Weights of a small sound classifier: 3.19M parameters, 15200 steps.
Rows from block 8 of a small sound classifier, named by matrix and row number. Rows with one number belong to one neuron. Each number is 200 + 30 x the weight over its row's rms, rounded and kept within 0 to 999. All counts start at 0. After the name is the row's rms in percent of the matrix's.
After each neuron's rows are labels from the 100 clips, of 14848, where the neuron reaches its highest value: "strongest on" is what is common among them. Only what is clearly more common there than usual is listed. The data: acted Russian speech (Dusha). In brackets: how many of the 100, against the usual share in percent.
# fc1: MLP up (model.blocks.8.mlp.fc1.weight, 768x128), inputs 0-127
# fc2: MLP down (model.blocks.8.mlp.fc2.weight, 128x768, transposed), outputs 0-127

fc1.422,090,200,101,200,200,200,200,228,130,200,218,200,200,200,200,245,200,200,200,189,200,200,132,200,200,200,200,200,200,280,196,224,200,200,200,200,200,200,200,200,200,200,152,264,200,200,200,232,200,200,200,200,200,200,200,200,200,110,200,200,200,200,200,200,200,200,200,200,200,200,200,200,200,200,200,202,215,200,225,200,200,182,198,200,254,200,200,200,200,200,200,298,275,200,200,187,122,200,204,200,200,200,315,200,200,208,160,200,200,200,200,200,156,200,200,245,279,296,142,200,236,200,128,200,200,200,200,200,176
fc2.422,050,200,200,316,200,200,200,127,217,236,200,200,193,200,165,200,200,220,267,200,200,200,200,200,200,200,200,200,200,213,200,200,200,200,200,200,200,200,200,200,200,200,339,87,200,200,200,200,200,200,200,200,200,200,200,200,200,200,200,200,200,200,200,200,200,200,200,200,200,200,154,200,200,200,200,200,200,81,285,199,200,186,200,200,200,200,200,224,200,200,200,200,200,200,200,200,200,191,200,200,200,200,200,200,200,200,200,200,200,200,163,200,200,200,200,200,200,200,200,200,200,200,200,181,200,200,200,26,200
strongest on: emotion: neutral (60 vs 35.5)

fc1.495,087,200,200,232,200,200,200,200,200,282,200,200,200,124,200,200,200,200,200,200,200,200,200,200,200,200,200,200,193,200,200,200,200,200,161,125,161,200,200,200,93,137,200,200,200,200,200,200,200,200,200,126,200,200,200,200,200,200,200,132,219,200,200,200,200,200,200,200,102,200,200,200,200,200,200,200,310,200,200,200,200,200,200,200,200,200,200,200,200,172,200,200,200,72,106,200,225,200,200,190,200,200,200,200,166,200,200,243,200,200,200,254,173,200,212,200,200,200,200,200,162,166,200,200,200,200,200,129,266
fc2.495,086,200,200,200,200,200,289,200,200,200,200,186,200,200,200,200,200,200,150,265,200,239,254,118,200,235,122,200,151,200,200,200,200,200,222,200,180,200,161,200,200,200,156,207,200,200,200,196,200,200,200,200,200,171,276,200,200,122,200,205,200,200,200,200,200,200,200,200,200,200,218,200,200,200,200,162,250,200,186,200,200,200,174,200,200,200,200,316,243,200,200,200,200,134,253,200,237,200,200,200,200,200,200,200,283,200,200,200,200,200,168,194,200,200,200,200,118,109,200,200,136,232,200,223,200,134,200,200,200
strongest on: emotion: angry (43 vs 18.3)

fc1.426,126,200,200,200,200,200,191,239,200,200,200,200,222,200,200,217,200,200,118,200,200,128,200,200,155,232,140,200,200,242,209,200,200,200,200,200,200,142,200,206,194,243,158,236,174,200,200,200,166,224,200,265,200,212,214,200,200,200,226,200,122,200,225,200,91,200,200,110,200,200,200,200,200,200,200,200,200,200,200,200,259,222,200,200,200,200,213,175,113,200,200,200,200,200,110,200,198,259,200,200,200,200,200,200,288,200,172,200,177,200,200,200,200,200,200,200,200,200,200,150,200,88,200,200,200,200,158,200,200
fc2.426,158,200,125,150,185,200,138,200,200,200,200,185,200,188,200,200,149,200,277,200,200,232,200,241,266,200,200,239,200,209,167,200,200,200,200,152,200,200,200,200,258,183,200,146,200,184,243,273,200,200,200,200,119,200,200,200,172,200,200,200,200,200,200,200,221,200,200,200,200,200,249,200,200,200,83,200,200,200,200,200,200,200,200,226,200,200,143,200,200,200,200,182,186,200,282,200,200,200,195,200,200,200,200,190,200,200,271,200,200,164,204,200,200,200,221,200,200,200,200,200,257,200,200,200,268,70,233,200,193
strongest on: emotion: sad (58 vs 27.6)

fc1.396,123,200,200,267,200,200,200,200,144,200,200,200,200,200,181,209,272,220,200,200,200,157,200,200,207,200,197,200,191,198,169,200,189,177,225,231,200,200,209,230,129,200,156,200,200,200,200,200,200,200,260,298,299,200,200,200,200,200,171,200,200,220,196,200,200,200,200,200,196,200,255,200,242,200,200,146,200,200,248,148,200,200,200,207,200,200,227,199,138,200,200,264,184,200,156,154,200,288,200,200,200,200,200,207,223,200,136,200,200,139,253,200,208,200,165,200,200,219,200,235,200,241,154,200,123,280,225,200,200
fc2.396,104,200,200,181,200,200,200,200,200,200,200,163,215,200,200,200,200,200,96,288,200,200,200,200,173,200,231,200,198,200,200,200,200,200,200,151,200,185,200,200,200,314,128,200,200,200,200,200,200,200,200,200,235,200,346,200,200,200,200,200,220,200,200,200,200,200,200,110,200,200,190,200,200,200,200,200,200,200,200,200,200,200,177,200,176,118,200,200,200,200,200,154,200,200,200,200,200,200,200,160,200,315,200,200,200,200,152,200,200,158,200,143,200,147,257,200,200,200,200,200,202,200,200,228,200,160,200,200,200
strongest on: emotion: neutral (60 vs 35.5)

fc1.65,057,200,112,200,200,200,62,200,200,39,200,258,200,200,200,200,200,200,200,170,200,200,200,200,200,123,250,200,200,200,200,200,200,200,200,100,200,232,200,200,200,200,200,146,200,200,200,200,200,200,200,200,200,270,200,200,64,200,200,200,200,200,200,200,200,200,200,200,200,200,200,200,200,200,200,200,200,200,200,200,200,200,200,200,200,200,200,200,200,200,274,200,200,200,200,200,200,200,270,200,200,200,200,200,200,200,200,200,200,200,200,200,200,200,200,200,200,200,200,200,200,245,200,200,200,200,200,200,200
fc2.65,096,200,200,200,200,200,200,200,200,43,200,218,85,200,200,200,200,200,200,200,200,200,265,200,200,200,200,186,200,200,200,200,270,200,187,200,200,200,200,200,200,185,173,200,200,200,200,200,200,200,200,170,200,234,229,200,200,200,200,200,200,200,200,200,200,200,200,200,200,288,213,200,51,200,200,200,200,200,200,200,200,200,200,200,200,200,252,200,200,200,200,200,228,176,156,233,200,200,200,74,200,200,200,200,200,200,200,200,200,200,200,200,136,268,200,200,200,200,200,200,217,232,200,200,200,200,200,200,182
strongest on: emotion: positive (41 vs 18.6)

fc1.605,122,200,200,258,157,252,278,200,200,248,200,200,200,129,203,200,197,200,200,200,200,168,200,200,130,200,200,150,200,200,253,200,200,200,200,165,200,200,194,186,210,200,200,219,253,200,264,200,200,200,229,200,121,200,200,269,122,200,200,200,241,200,200,200,183,226,146,200,120,173,201,222,200,200,200,200,200,200,200,110,200,133,187,200,200,200,200,150,175,200,200,212,200,174,154,137,200,253,200,200,200,200,135,200,200,219,200,200,200,200,200,252,253,192,194,176,200,200,252,225,173,200,200,200,201,247,200,200,216
fc2.605,148,128,200,200,174,200,218,178,193,211,167,200,200,227,200,174,200,143,200,240,200,200,281,231,200,200,243,200,149,207,228,200,200,200,248,265,249,200,102,200,137,244,156,200,200,251,209,169,200,296,200,200,190,183,200,149,200,200,200,200,200,172,200,200,200,201,234,147,194,200,196,200,200,263,265,220,257,167,200,200,200,200,214,203,186,245,196,225,204,200,200,169,201,232,200,200,254,182,257,181,190,221,200,186,171,200,200,230,197,200,146,232,200,170,200,196,187,141,200,200,187,200,200,200,209,200,271,200,205
strongest on: emotion: positive (44 vs 18.6)

fc1.343,108,200,200,200,200,157,153,200,200,198,200,200,200,200,200,200,200,200,214,200,200,200,232,200,200,200,200,229,200,215,200,200,175,262,200,234,200,200,200,200,200,200,200,200,200,200,250,156,200,263,200,200,200,173,200,200,200,200,179,200,129,180,312,200,200,200,200,200,241,200,179,200,200,222,200,173,200,200,200,200,200,200,167,191,200,200,200,200,200,201,200,200,200,155,151,200,328,332,200,200,241,200,200,165,200,200,200,200,193,235,200,200,200,195,251,200,153,200,200,200,200,200,200,237,200,285,77,200,200
fc2.343,120,200,200,200,225,238,259,200,200,200,200,216,200,200,200,200,200,200,200,181,200,200,200,200,200,200,200,200,200,220,200,200,200,195,201,273,228,181,200,200,200,200,200,200,211,138,200,278,154,200,200,200,146,251,224,200,200,200,200,200,200,200,200,200,186,209,164,200,136,200,200,161,200,200,193,188,200,307,200,97,200,200,185,207,196,200,163,200,200,200,135,200,242,343,200,200,200,200,237,200,205,94,200,200,230,200,176,200,200,200,200,200,200,200,200,197,227,190,200,200,200,252,200,146,140,173,168,200,221
strongest on: emotion: angry (51 vs 18.3)

fc1.256,100,200,200,200,200,148,200,200,102,106,200,200,200,200,200,200,200,200,219,200,200,200,200,200,200,200,200,188,200,200,213,200,200,243,200,192,200,200,200,200,200,200,200,200,200,200,268,201,200,200,203,149,200,200,200,200,102,126,203,200,200,200,187,234,200,200,200,158,200,200,105,200,200,269,200,135,200,200,200,203,200,200,151,200,200,200,200,200,199,200,200,200,200,126,100,200,279,200,232,200,237,236,200,200,231,200,161,242,200,200,200,222,224,204,317,200,200,200,200,200,200,200,200,200,200,166,200,200,200
fc2.256,078,200,200,200,243,191,200,200,194,200,81,308,200,200,200,200,200,200,200,200,174,200,200,200,200,200,200,200,200,205,200,200,200,68,215,200,243,202,200,200,200,200,155,170,254,261,200,200,200,200,200,200,200,200,200,200,200,200,189,200,200,200,200,200,189,200,200,175,200,200,200,200,200,283,200,176,200,259,200,200,200,200,200,180,200,200,200,200,200,200,200,200,326,200,200,219,200,219,146,200,95,200,200,200,200,170,200,200,200,200,200,200,137,200,200,222,200,200,200,194,200,200,200,196,106,200,200,170,200
strongest on: emotion: angry (48 vs 18.3)

fc1.147,111,200,200,236,200,200,261,200,200,285,200,200,200,159,179,229,232,200,200,200,200,200,200,145,200,200,200,200,200,200,200,151,200,200,200,154,202,200,200,181,200,200,200,200,200,200,200,183,200,200,200,200,217,200,200,200,114,200,200,123,200,200,200,147,200,200,200,200,135,200,200,200,200,200,200,226,200,200,309,200,200,200,196,200,200,200,200,200,160,200,200,254,200,127,100,200,200,200,200,195,200,118,200,200,174,173,169,200,251,99,200,200,200,200,200,193,200,200,281,200,246,137,235,200,200,200,200,183,240
fc2.147,109,200,200,200,200,200,254,200,200,156,200,200,171,200,200,200,200,200,193,200,200,200,274,203,253,200,202,200,200,244,200,200,200,200,211,280,252,200,200,200,200,200,200,82,130,200,200,220,200,200,200,200,266,174,200,200,242,200,200,200,200,200,200,200,200,171,200,200,200,200,176,113,280,200,200,183,164,100,200,211,200,200,200,200,200,226,254,200,211,167,200,200,237,168,200,200,230,200,200,183,200,225,200,200,217,200,200,200,200,200,200,200,198,200,200,119,108,200,170,200,200,177,200,267,200,119,200,200,186
strongest on: emotion: angry (40 vs 18.3)

fc1.652,104,200,200,200,200,200,191,264,200,200,200,200,200,122,200,172,200,200,200,207,200,200,184,200,200,200,200,200,200,221,200,200,200,262,200,200,200,200,200,235,162,279,200,200,200,200,200,223,177,256,200,200,200,200,200,214,153,152,173,200,200,200,119,200,105,200,216,149,200,200,200,200,200,234,200,167,200,200,200,200,200,200,161,178,200,200,252,200,103,200,230,200,239,200,132,200,247,200,200,200,200,200,200,136,299,200,181,205,176,127,200,200,200,121,200,200,242,217,200,211,200,200,200,200,200,226,112,200,200
fc2.652,095,200,200,123,200,183,200,132,295,200,200,204,200,228,200,125,200,129,200,200,200,255,230,200,200,200,112,214,200,220,200,200,200,241,200,161,146,200,200,200,290,200,203,200,291,200,200,200,200,200,200,200,200,200,200,200,200,241,153,200,200,200,200,200,234,200,200,200,200,219,200,154,200,200,191,316,200,275,200,200,200,200,200,232,200,200,121,235,200,200,200,158,211,200,200,200,200,200,204,200,262,200,196,200,200,200,223,200,200,183,214,200,200,200,200,200,200,177,173,200,200,200,200,200,214,200,273,200,200
strongest on: emotion: angry (45 vs 18.3)

fc1.400,111,197,293,200,200,233,200,229,200,200,200,200,200,156,200,202,200,200,137,200,200,120,200,166,200,200,148,210,200,230,200,200,200,266,200,200,200,200,200,200,208,200,122,200,136,200,200,200,200,224,200,200,200,142,200,200,200,96,200,200,200,200,165,200,94,200,98,200,200,189,140,200,149,189,200,158,200,200,200,200,200,200,200,197,200,200,245,200,200,224,200,200,200,200,200,200,200,200,183,200,197,248,200,200,200,200,170,200,200,140,200,200,200,200,200,200,200,200,200,200,200,200,200,200,200,204,133,200,313
fc2.400,104,200,111,160,200,200,200,127,322,200,200,200,200,200,200,200,200,210,200,200,200,252,174,200,200,203,187,238,200,182,200,200,200,238,200,140,143,200,200,200,274,154,200,200,200,200,200,200,200,200,200,142,200,239,200,200,200,200,200,200,200,200,200,200,200,194,184,200,200,200,200,200,200,200,173,289,222,200,200,200,200,200,200,200,200,200,110,200,200,257,200,184,148,214,288,200,198,200,156,200,233,200,200,200,200,208,280,200,200,200,200,200,200,200,200,200,200,200,191,200,238,200,200,200,200,109,269,141,200
strongest on: emotion: sad (61 vs 27.6)

fc1.689,112,200,201,207,200,200,200,200,200,200,200,203,183,111,200,200,200,200,200,200,200,148,200,118,200,200,208,200,248,200,200,200,200,200,200,180,200,200,216,265,200,200,200,200,200,210,264,200,200,200,234,200,200,200,200,200,97,124,200,200,200,200,200,200,200,246,200,200,200,201,137,200,200,224,312,133,200,200,200,200,200,200,211,200,180,200,200,255,200,200,200,186,233,106,105,181,200,200,236,200,200,200,200,200,200,200,86,227,220,200,200,200,253,200,240,183,200,200,200,200,155,200,200,200,200,200,200,200,200
fc2.689,109,200,200,147,200,200,200,200,230,200,200,226,200,200,200,200,200,200,119,261,209,200,200,200,200,200,161,200,217,197,239,200,200,111,200,200,200,222,200,200,200,200,136,117,200,200,200,200,200,200,197,200,247,200,200,89,174,200,200,200,158,200,200,200,218,200,200,187,199,164,200,200,215,200,293,200,200,200,200,180,200,200,200,156,200,200,200,200,200,200,200,110,335,134,200,200,299,200,200,200,138,200,200,200,200,200,190,174,200,200,161,200,200,200,200,200,200,200,200,200,200,200,200,200,200,200,200,230,200
strongest on: emotion: positive (38 vs 18.6)