config.yaml
hop_length: 320
hidden_act: "gelu"
fused_qkv: true
parallel_block: false
Rows from block 9, named by matrix and row number. Rows with one number belong to one attention dimension. Each number is 128 + 24 x the weight over its row's rms, rounded and kept within 0 to 255. All counts start at 0. Numbers have three digits each. After the name is the row's rms in percent of the matrix's.
# v: attention query, key and value (stacked) (model.blocks.9.attn.qkv.weight, 384x128, the v third), inputs 0-63
# proj: attention output (model.blocks.9.attn.proj.weight, 128x128, transposed), outputs 0-63
v.37 104:008128143128128128128128128128128128128128128128128128128039148128155128110136128128128128128136128128150221159128128128128128128128155128128128215128128091152085128128176128128128128128128128
proj.37 125:128082128128128128128128189120128128128128130128128128168128157128128157128128128192208128128128128105128100150128128128128128128128128128128128128128128128128128145128128128128128128128128128
v.38 070:128128128128128128115128128128128128103128128128128128117128128128128128128128117128096128161128080143185178140128128128128128128128128206128128128128128128175128095128128128128128128209128128
proj.38 096:130128128124119154128128128128099128128128128127128131128128128128128128128128039128128128128053128121074090128128128127126128128070128128128128128128128103059154186128128128132128128072128188
v.39 130:128128128128128128161117128128128128128128128128128128128128128128128128128128128128128128128099128134111138140128128128128128128128128128128128128128128152128164066128168128128201128069128128
proj.39 155:128128128097168092128128128128112128128128128128156128128086116128128128144128128128128128128128128145172128107128128128134128128128128128128141128128128087128128111128128128093128128161128128
v.40 092:007128128128128128128128128128128128128128128128128128128128128128145128128128128128128128128106128123117128128000128128128128128128128128128128128128128128128128128128128128128128128089128128
proj.40 142:128110128076128032128128128105045128128186128107101128128075181128167128094128128128199128128142128128096122146128128128075067128128154128128144128128117128128128116128128128128128128181128128
v.41 087:128128128128128128156128128128128138128128128128128128128128128128128128128128177128128128128128128128128128128169128128128128142128128134128128128156099128088128128170162128128098128128128128
proj.41 085:128179128128128200171126128128128128128133128114128128077114128128128128128128128128128128128128128128128128102128128128109234143135128128103128128043128128128128128128151064166128128128128063
v.42 106:128128128128128128128135128128128128054166128128128207128128128128128128113128128128128128128155128128128128128128128128101128128128128128128152128128128128128109184128128128128026128128128128
proj.42 142:128128128128128128128102128128128048128088128128128128078179156128128170128128128128128128128128128091128038128128128087132128128128128071128128128128128128128128153128128128138211128054145128
v.43 100:230128128128128128128104128128146128128128128128128128128128087128116128128128128128105128128128133065128128101128128128128128128128128210218128128128128128128128128128128174128128128128128128
proj.43 119:128128128128128128138128128128128128128128128204128128128128128128128128128128128058128128128128128128128128128128128128128128182128128141128083128128128145128092128128128128172128128128128128
v.44 113:128111139179128128128128128128128156058128128128128189128195101128128128128102128105128100128128128128128128128242128128128128163128128189148128128128128128104128128117128128128128128128128128
proj.44 130:139128141128128155106128071128196063128128128128133128075168128128128128124178128088053128128128128128128128128128112109128128128128128128128128128128132128128128124084128135128128128128128128
v.45 113:090128128128128128128128128128128128216128128128128012128128128128128128128128158128128128128128128128128128091128172135128128128128128071128128128128104128128128128128128128061128128128128128
proj.45 145:128105128128128128190173128128130128128128128086128144128128128128128128128128180128128128128128198128165128128133128128128128128143128128121128128128128128128128128128128101128128128128128080
v.46 085:209128128128128128128125128166148128128128128128128211076128128226128128128069128128128128128128128128128128109248128128128128128128128128128128128128128128128117128128097196128128128128128128
proj.46 114:128128128128117189128128069128128128128071128128128128128128099086101091155155135117128128128139128128128128128128128128201128128154128128128128128150128128148128128044128128128128128128128128
v.47 074:000128128078128128128128186128151128128128061128128128154128162128187128152157128128128184128128128128128128145128128128128128128128128128128128128128128128128138128128128128128128128128128128
proj.47 104:128089128128128128144128177128051128128128128095128160179061157128128136101128128128128128128128128128128128128128128128128048128128128128128128128128100128091112128128125128128128128128128124
v.48 117:128128163128185128128128198128097167128128128128128128128128138128128139128234128128128128128071165128128165128128128128134128128128128128128128151128128128141128128128128128128172128013128128
proj.48 123:128128128128128128128128067128138128128128147128128128128128143128128128128092128072128128128128128128128128128128128128128128128200128040128128128128128082128128128077128128089128128128128128
v.49 144:128094128128128128128128128128128128128128121114128192128128128128128193195128108128128128128128128116155128128128128128069128128128128152128128128147128128194128128128088128128128128128128128
proj.49 153:128145128128128128128128160128077128072115128195128116114128128128138128067128128159182128128128042128075074128109128128128128128128128128128128128128128128128128128128128128128128128067114177
v.50 107:128095184128128135128128128079128118095128128128128219128127128128084128128128105128128128128128128128128128128128128128128128097147203128128137128128128128128128128128128128128191128128128128
proj.50 112:128163128128128087128128128128079128128128128163128128128128128164128135128128112128128128128128128128128154128128128128068128128128128128128147128128128128128128128128125185052128128093128128
v.51 121:128128179144128128128128144128128128128128128128128128128128171128128086128128180128131128128128128128128128128128128128128128128128124128128128128128128164128128128127128132078128128128128128
proj.51 125:128038128128128128128128128128150128180173128128128128182128089145128128128075132128128128128128128128128128128128128218128163128128128128128140128128147128094128128128128128175128128128128128
v.52 103:128128128128128128167129128054128128128128128128128128128150175128116128128196128128128192128128128128165190128128128128128128128128128128128128128128128128128128128122128128128128128040128128
proj.52 147:128128093091128042128128128128128128128128128128128128128128161128190128128128128125128128128126085128128128128128128128109128128128128061128112128109084128128128128128128128128111128148128138
v.53 106:011128128128128128128130128128128128153128128128128128102128128131128128128128142146128174128128173128128128128026128128128128128128208098128128128128128128128128128128153128147194128128128128
proj.53 156:085089128128128028128128128128057128128128131128128128128128128153128128071128115148128128128124088128128088154128128169128128128128173128128128128134080128128128128128154128086128072128128128
v.54 120:128128128128091128128128128128128128128157108128128128084071128128128128128128128180128055128179128128115128128128128128128155128158128128128151128128140128128128128128128128128015128171128128
proj.54 131:128128136176128128128128134128128128128128128128128128128128145135128167106161122171128128128128128128069128128116145128150128128128128167128128128128147128128128097128146128128128128109128128
v.55 084:128128128128128128054128072128128128128128128128255128128128128128128128128128128128128128128128128128128073114128128128117128128128128128138145128128128153149128128128128128128128128128128128
proj.55 118:128128128128128128128128097128128128147071128128128128128182096128103079154128128128128128128128128128128128128128128128128126218092128128128090128128128121128128144128128128128128128128128128
v.56 100:128128128128128128128130198086128109208077128118128128128141185128128128128126128071152128128128128128137128128128128128128128101128128075128128128128128128128128128128128128128128128128128128
proj.56 112:129128128128128128128128128128099128128240128128128128184128120128170111128032128125173128128128128128128128128128128128128051128128128128068128128128136128128128128128128128074128128128108128
v.57 079:000128128128128128204128128128125128128128128128128128090128128128128135197128140128128209128043128128116225128128166128128128128128128128128128128128129128128128042128128128128128128128128128
proj.57 120:128128128128128128128128128128073128128128128128128128128076128128128151090128126128128128128128128128085128128128128128086080128143181128123131128128105128128105138128128128128068060126128128
v.58 079:024128128128098128128128096128137128128128128128128128128128105128164202167128088128128128128128122128128128163039128128128128128128128128128128207064128128128128128128128128128117128128128128
proj.58 105:128126075106128128128128128128083128064128128126128128145128128128128128128103075201128128128128128128128128128087128152128074128147128128128162128182128128147128119128128128128128128128128142
v.59 125:128128120128128128128128072128128128084133128122128194128128090132109128133128128128128128165128104128087128128128128146128128098128128157128106128128128128128128128128128128176079128128128176
proj.59 123:128128128164128128116128128128128128128000128128128128041128128128128101128128128128128128128136128128128131128128128128128092128128128128128128128128180128128128114128128128104128128128128163
v.60 099:128178128137128085171173055128128128128128128128128128128128128128128098037128138128128128128128128128128128128128128128176128118153128128128128139128128128128128128128128128128134211128198128
proj.60 086:128128128128128128128128128150176128092128128096128128136106128128128128128188128128128079128178128128128147128128128108099128128078128199128128128128128128128128128128128128128128128128128128
v.61 068:128128128128128128158128128128150089128128103128128128128128128128128128128128128255128128128161128128128128135128128128128128128128128128128128128128128128128128128128128128128128128128128130
proj.61 102:113128109128128191128128147128145128000128128128128128128124128155128128119128128128128128128128128128128128066128128125128101128128128128160128128128128145128128128128128128115128128128167128
v.62 078:128128128128128128128128128128097128128128128128128128128128128128128128128128155128128128128128128128128128128128128128128128128138128128128114128128128128126128128128196128128128000128128128
proj.62 110:111128128128128128128128128128090128128128128142128128128128128128128211128128128128128128128128128128128128128128128128128128128128128128128128128128128128173128128128128128128128128105128128
v.63 087:063128128128143128128189128128129128128128128128128128128128128079141128128128128038128128128128128128128112096128128128161128128128128128128128128128128128128128128128128128128128128128128128
proj.63 104:128089128128128091128129106128128128187134128128128170128041128128176128128128128134128128128128128128128195154128128128128128128135128128128128128128115122128128103128128128128128128128128128
v.64 090:128029090128128155128128128137128186128190135128153128128093128128128128128128128137128128122128098128128128128128128128085128128128128146128128139128128117128128209128128128128128128128128128
proj.64 090:128128128057128019128128128128128128128128128128104128126128128143128121128128128177031160128128119128128128128079128128128128128128128128128128128161128128074128128106128128128128128111128177
v.65 104:087128128142128128128128159128128128150128128154128128128128130128128128128128128128128132112128087128128128128128128128128128128128141046128098128128177128128128128128128128128128128128128128
proj.65 083:128152128128128131128128128158128118112181065128128128128084128120128176110130128115128088128181128128128128128128128128128185128128128128128128128128069128160128094128178128128128128128128056
v.66 116:128128128128120153128128128139119031124128116128128128065128128167122128132128128105120112128151128125202128128128139094128189119114128197128128128128074128128128128128112128128128128128128128
proj.66 081:128128128128128128128128144128128128128128195128128128128201128159128095128128030128128128128128128145053128128110128165128041128128128128038128128128128128128186184128065128128128128128128128
v.67 071:128128128118128165128128094128128128128128128128128128128117125138106128128128128128128128147128128132128128128128126088128128191128120190128142100128073128128128128045128153128128112128088128
proj.67 058:128128128128145128107128128112133128175128155128128128128227128182128027134128128128151140128104128128128128128128128094128112128128152128128128128128128128117128128128078128128128121128128181
v.68 102:160128128096101128128128128149128035128128128128128154128128128196128185128128128128128109128128128131197128128128115128128128128128128195128128128128128128152128128128128128117128128128128128
proj.68 077:125128037128128128128128095128128128128128128128128160128128128128128098128128128128128128128128128183128128128128128128128039128111128128019118144128128128128128143128053128128128128128128204
v.69 060:128205128184128128128128128093128128067128152127151155128128128128178128128128128128053128128128143128128128128154128112128128128128189128128126128128148128128128109128128147164128128128128128
proj.69 089:134170128128128128128189128128128204183128128128128087128128094128128057116128128128128100128128147117128128109120128128190128128057128128128128148128132102113128057128128128128128149151128128
v.70 072:184037128128128128128128128128128128128128128099128128128106135128128128153104128128128128128128185160227128124128128128078133128128128191128128121128128133128128128128128128143095128128128128
proj.70 059:081143128128128128128128128128128128171128128128128128128152169128128155113128128133101128128128128128173128128059128128128128142128173128128128172128128128128128054128128128128128128128128212
v.71 041:152128110116128103128128128128128128128128128131128147128022128127128106128128128128128125140216128128140128128128121100128128230128149128128107128128065128128128128128126128128128091128084128
proj.71 047:100128128128128128128128128127128128227128143128134200128154128104128051128131128128125127114142128219159128125128128128128087128128136128128128128128128128128128128128124132102195128128128128
v.72 063:128084128111128128128128128128164128134128128119177128128128128128163128128128165128128128128128128128128128128128128128128128128128092128128114128128108128128128128010093167128128132128069128
proj.72 078:128171128138128089128128128128128094182128128128136128128190128128128081128111128128128148120133128189119128112127119128128093128157128128128128128128128038128128128128128128128128111111128128
v.73 067:222128128128128128128112128130128128128128128085128130128128128128128128128128128128067128128128128133193128128128128128134128128128128128128128128128128128128128128042128128128128128128128128
proj.73 071:128128128128128128128128128128128190128108144128128149128128128128191000128112102147128128128101128128128128124128128128128081128128128148063128128128128128128128095128128128128128128128128128
v.74 111:128202128132128128128128128122111082128068128141118128128150128115157128128128128128119141128128128128097128128128128128128128128164128103180075128128128128207128128128123128123128128128128128
proj.74 105:164128128168128128198128128128213128119128128143128128128128128159088143128109128128175075128128152128128082128189128128128128128128067128179128095128128128179123128128128128128128128174128055
v.75 082:128128128128128128128128128128116128128128130128128128200128128128167128128128128128128128128128128114128128124111128128110128128147128074128128128128128128082128230128128128128128128128128128
proj.75 079:128128128128128128073128128128046128128128128128128128171128128128075180128128128087128128128128128128128128128128128128128128171194128128182128128128128128128128053128128084128090128128128128
v.76 077:128128110133128128098113198128128128128128128124106123128208128180128128128128128128128128119128128128128159128110101155128128062128151084128126154128153158128128128221165112138128146111172128
proj.76 066:128128169128097128154128128143128112083117101128107128128044128128128235128137161128111103128138128128140128098133128137128142203128102128128128128128128128128142091128163128128063148176156111
v.77 075:085128128131130128128128128121128128128128128150128112128128128128134113128128128128128132128074077114089128149128128128128128128201149128128109128128128122128128128128154128128128136128157128
proj.77 061:140128128128128128128027128160128087128128128128128133121128128128128202128120204128128128128151128128132128099128108190128170128128085128128128117128128128128128128128176128128128137128128128
v.78 073:128128128128128128128128056126128128128235181128196128128128125128135128128128128128128128128128128166131079128128128128179128128128102173128157128128128131128128128128128128128128128082128128
proj.78 074:128176128128128083128128128128128182068128128083128128129128116128128084128128046146128128128128128128219201128100128128128128128128149128097129128128128128076128047128128128128128130139128128
v.79 079:128090128127114128128128128128128128128128128101128128128128128177128128128128128128128128128128119128128128128182128128128114128128140128128178128128083128128128128128129136094128128128128128
proj.79 101:128107078128128128071128128128098128172129128032127176097128110159147106150128075148128145128091128128111167128084152105174128127103128128128128128128128031084128164128128149128128131128128205
v.80 082:183104128128128128128128072128128128101184128115128128128128127128092128128128128128094128128128173143128082128171128128129128128128097128128128128128097127128128128128093144128095128128128128
proj.80 085:128134149128128118128128128094128128117128128128128128128128127128200078128135083158128166142128122165156169128128128128128128128099164113128128128081190128128128140128092128128128111128128128
v.81 094:097128128128122128128128183131128128128128128146128106158128116128128128128128128128128129118128128090081128128085128128128128128128155060128092128136128130128128128128167128128128128128128128
proj.81 088:128134128128128128128041128128128118128128128128128106100092128128128183128128184128142091128180128128150098128162128141128128128128086128224128116165128128209128105159128092128128128128128052
v.82 083:128050096128128128128105085135128128128128128128128148128128128128128128176128128122125128128175151160179128128187128128116128128128089151128128128130128120128128128128128128146072128128128128
proj.82 077:128160128128128090128128128128128139143128128121114155160159172128196085084128136128119128128119070128128128128094128128128128128128128128078128128128128105071128083128128128128128097128128163
v.83 089:089128093123128128128110128128128128171128116148113114183128137100128128128128128128159123128132128075032125128103128128128128128128103060128111128128174128128128128128162116128128128128128128
proj.83 077:117128122128128128164042128128128096110182099128128128149128154128080201128088128128128128128128130116090128128154128128128128110198128128198128128128128128158128109145128128128128128128128054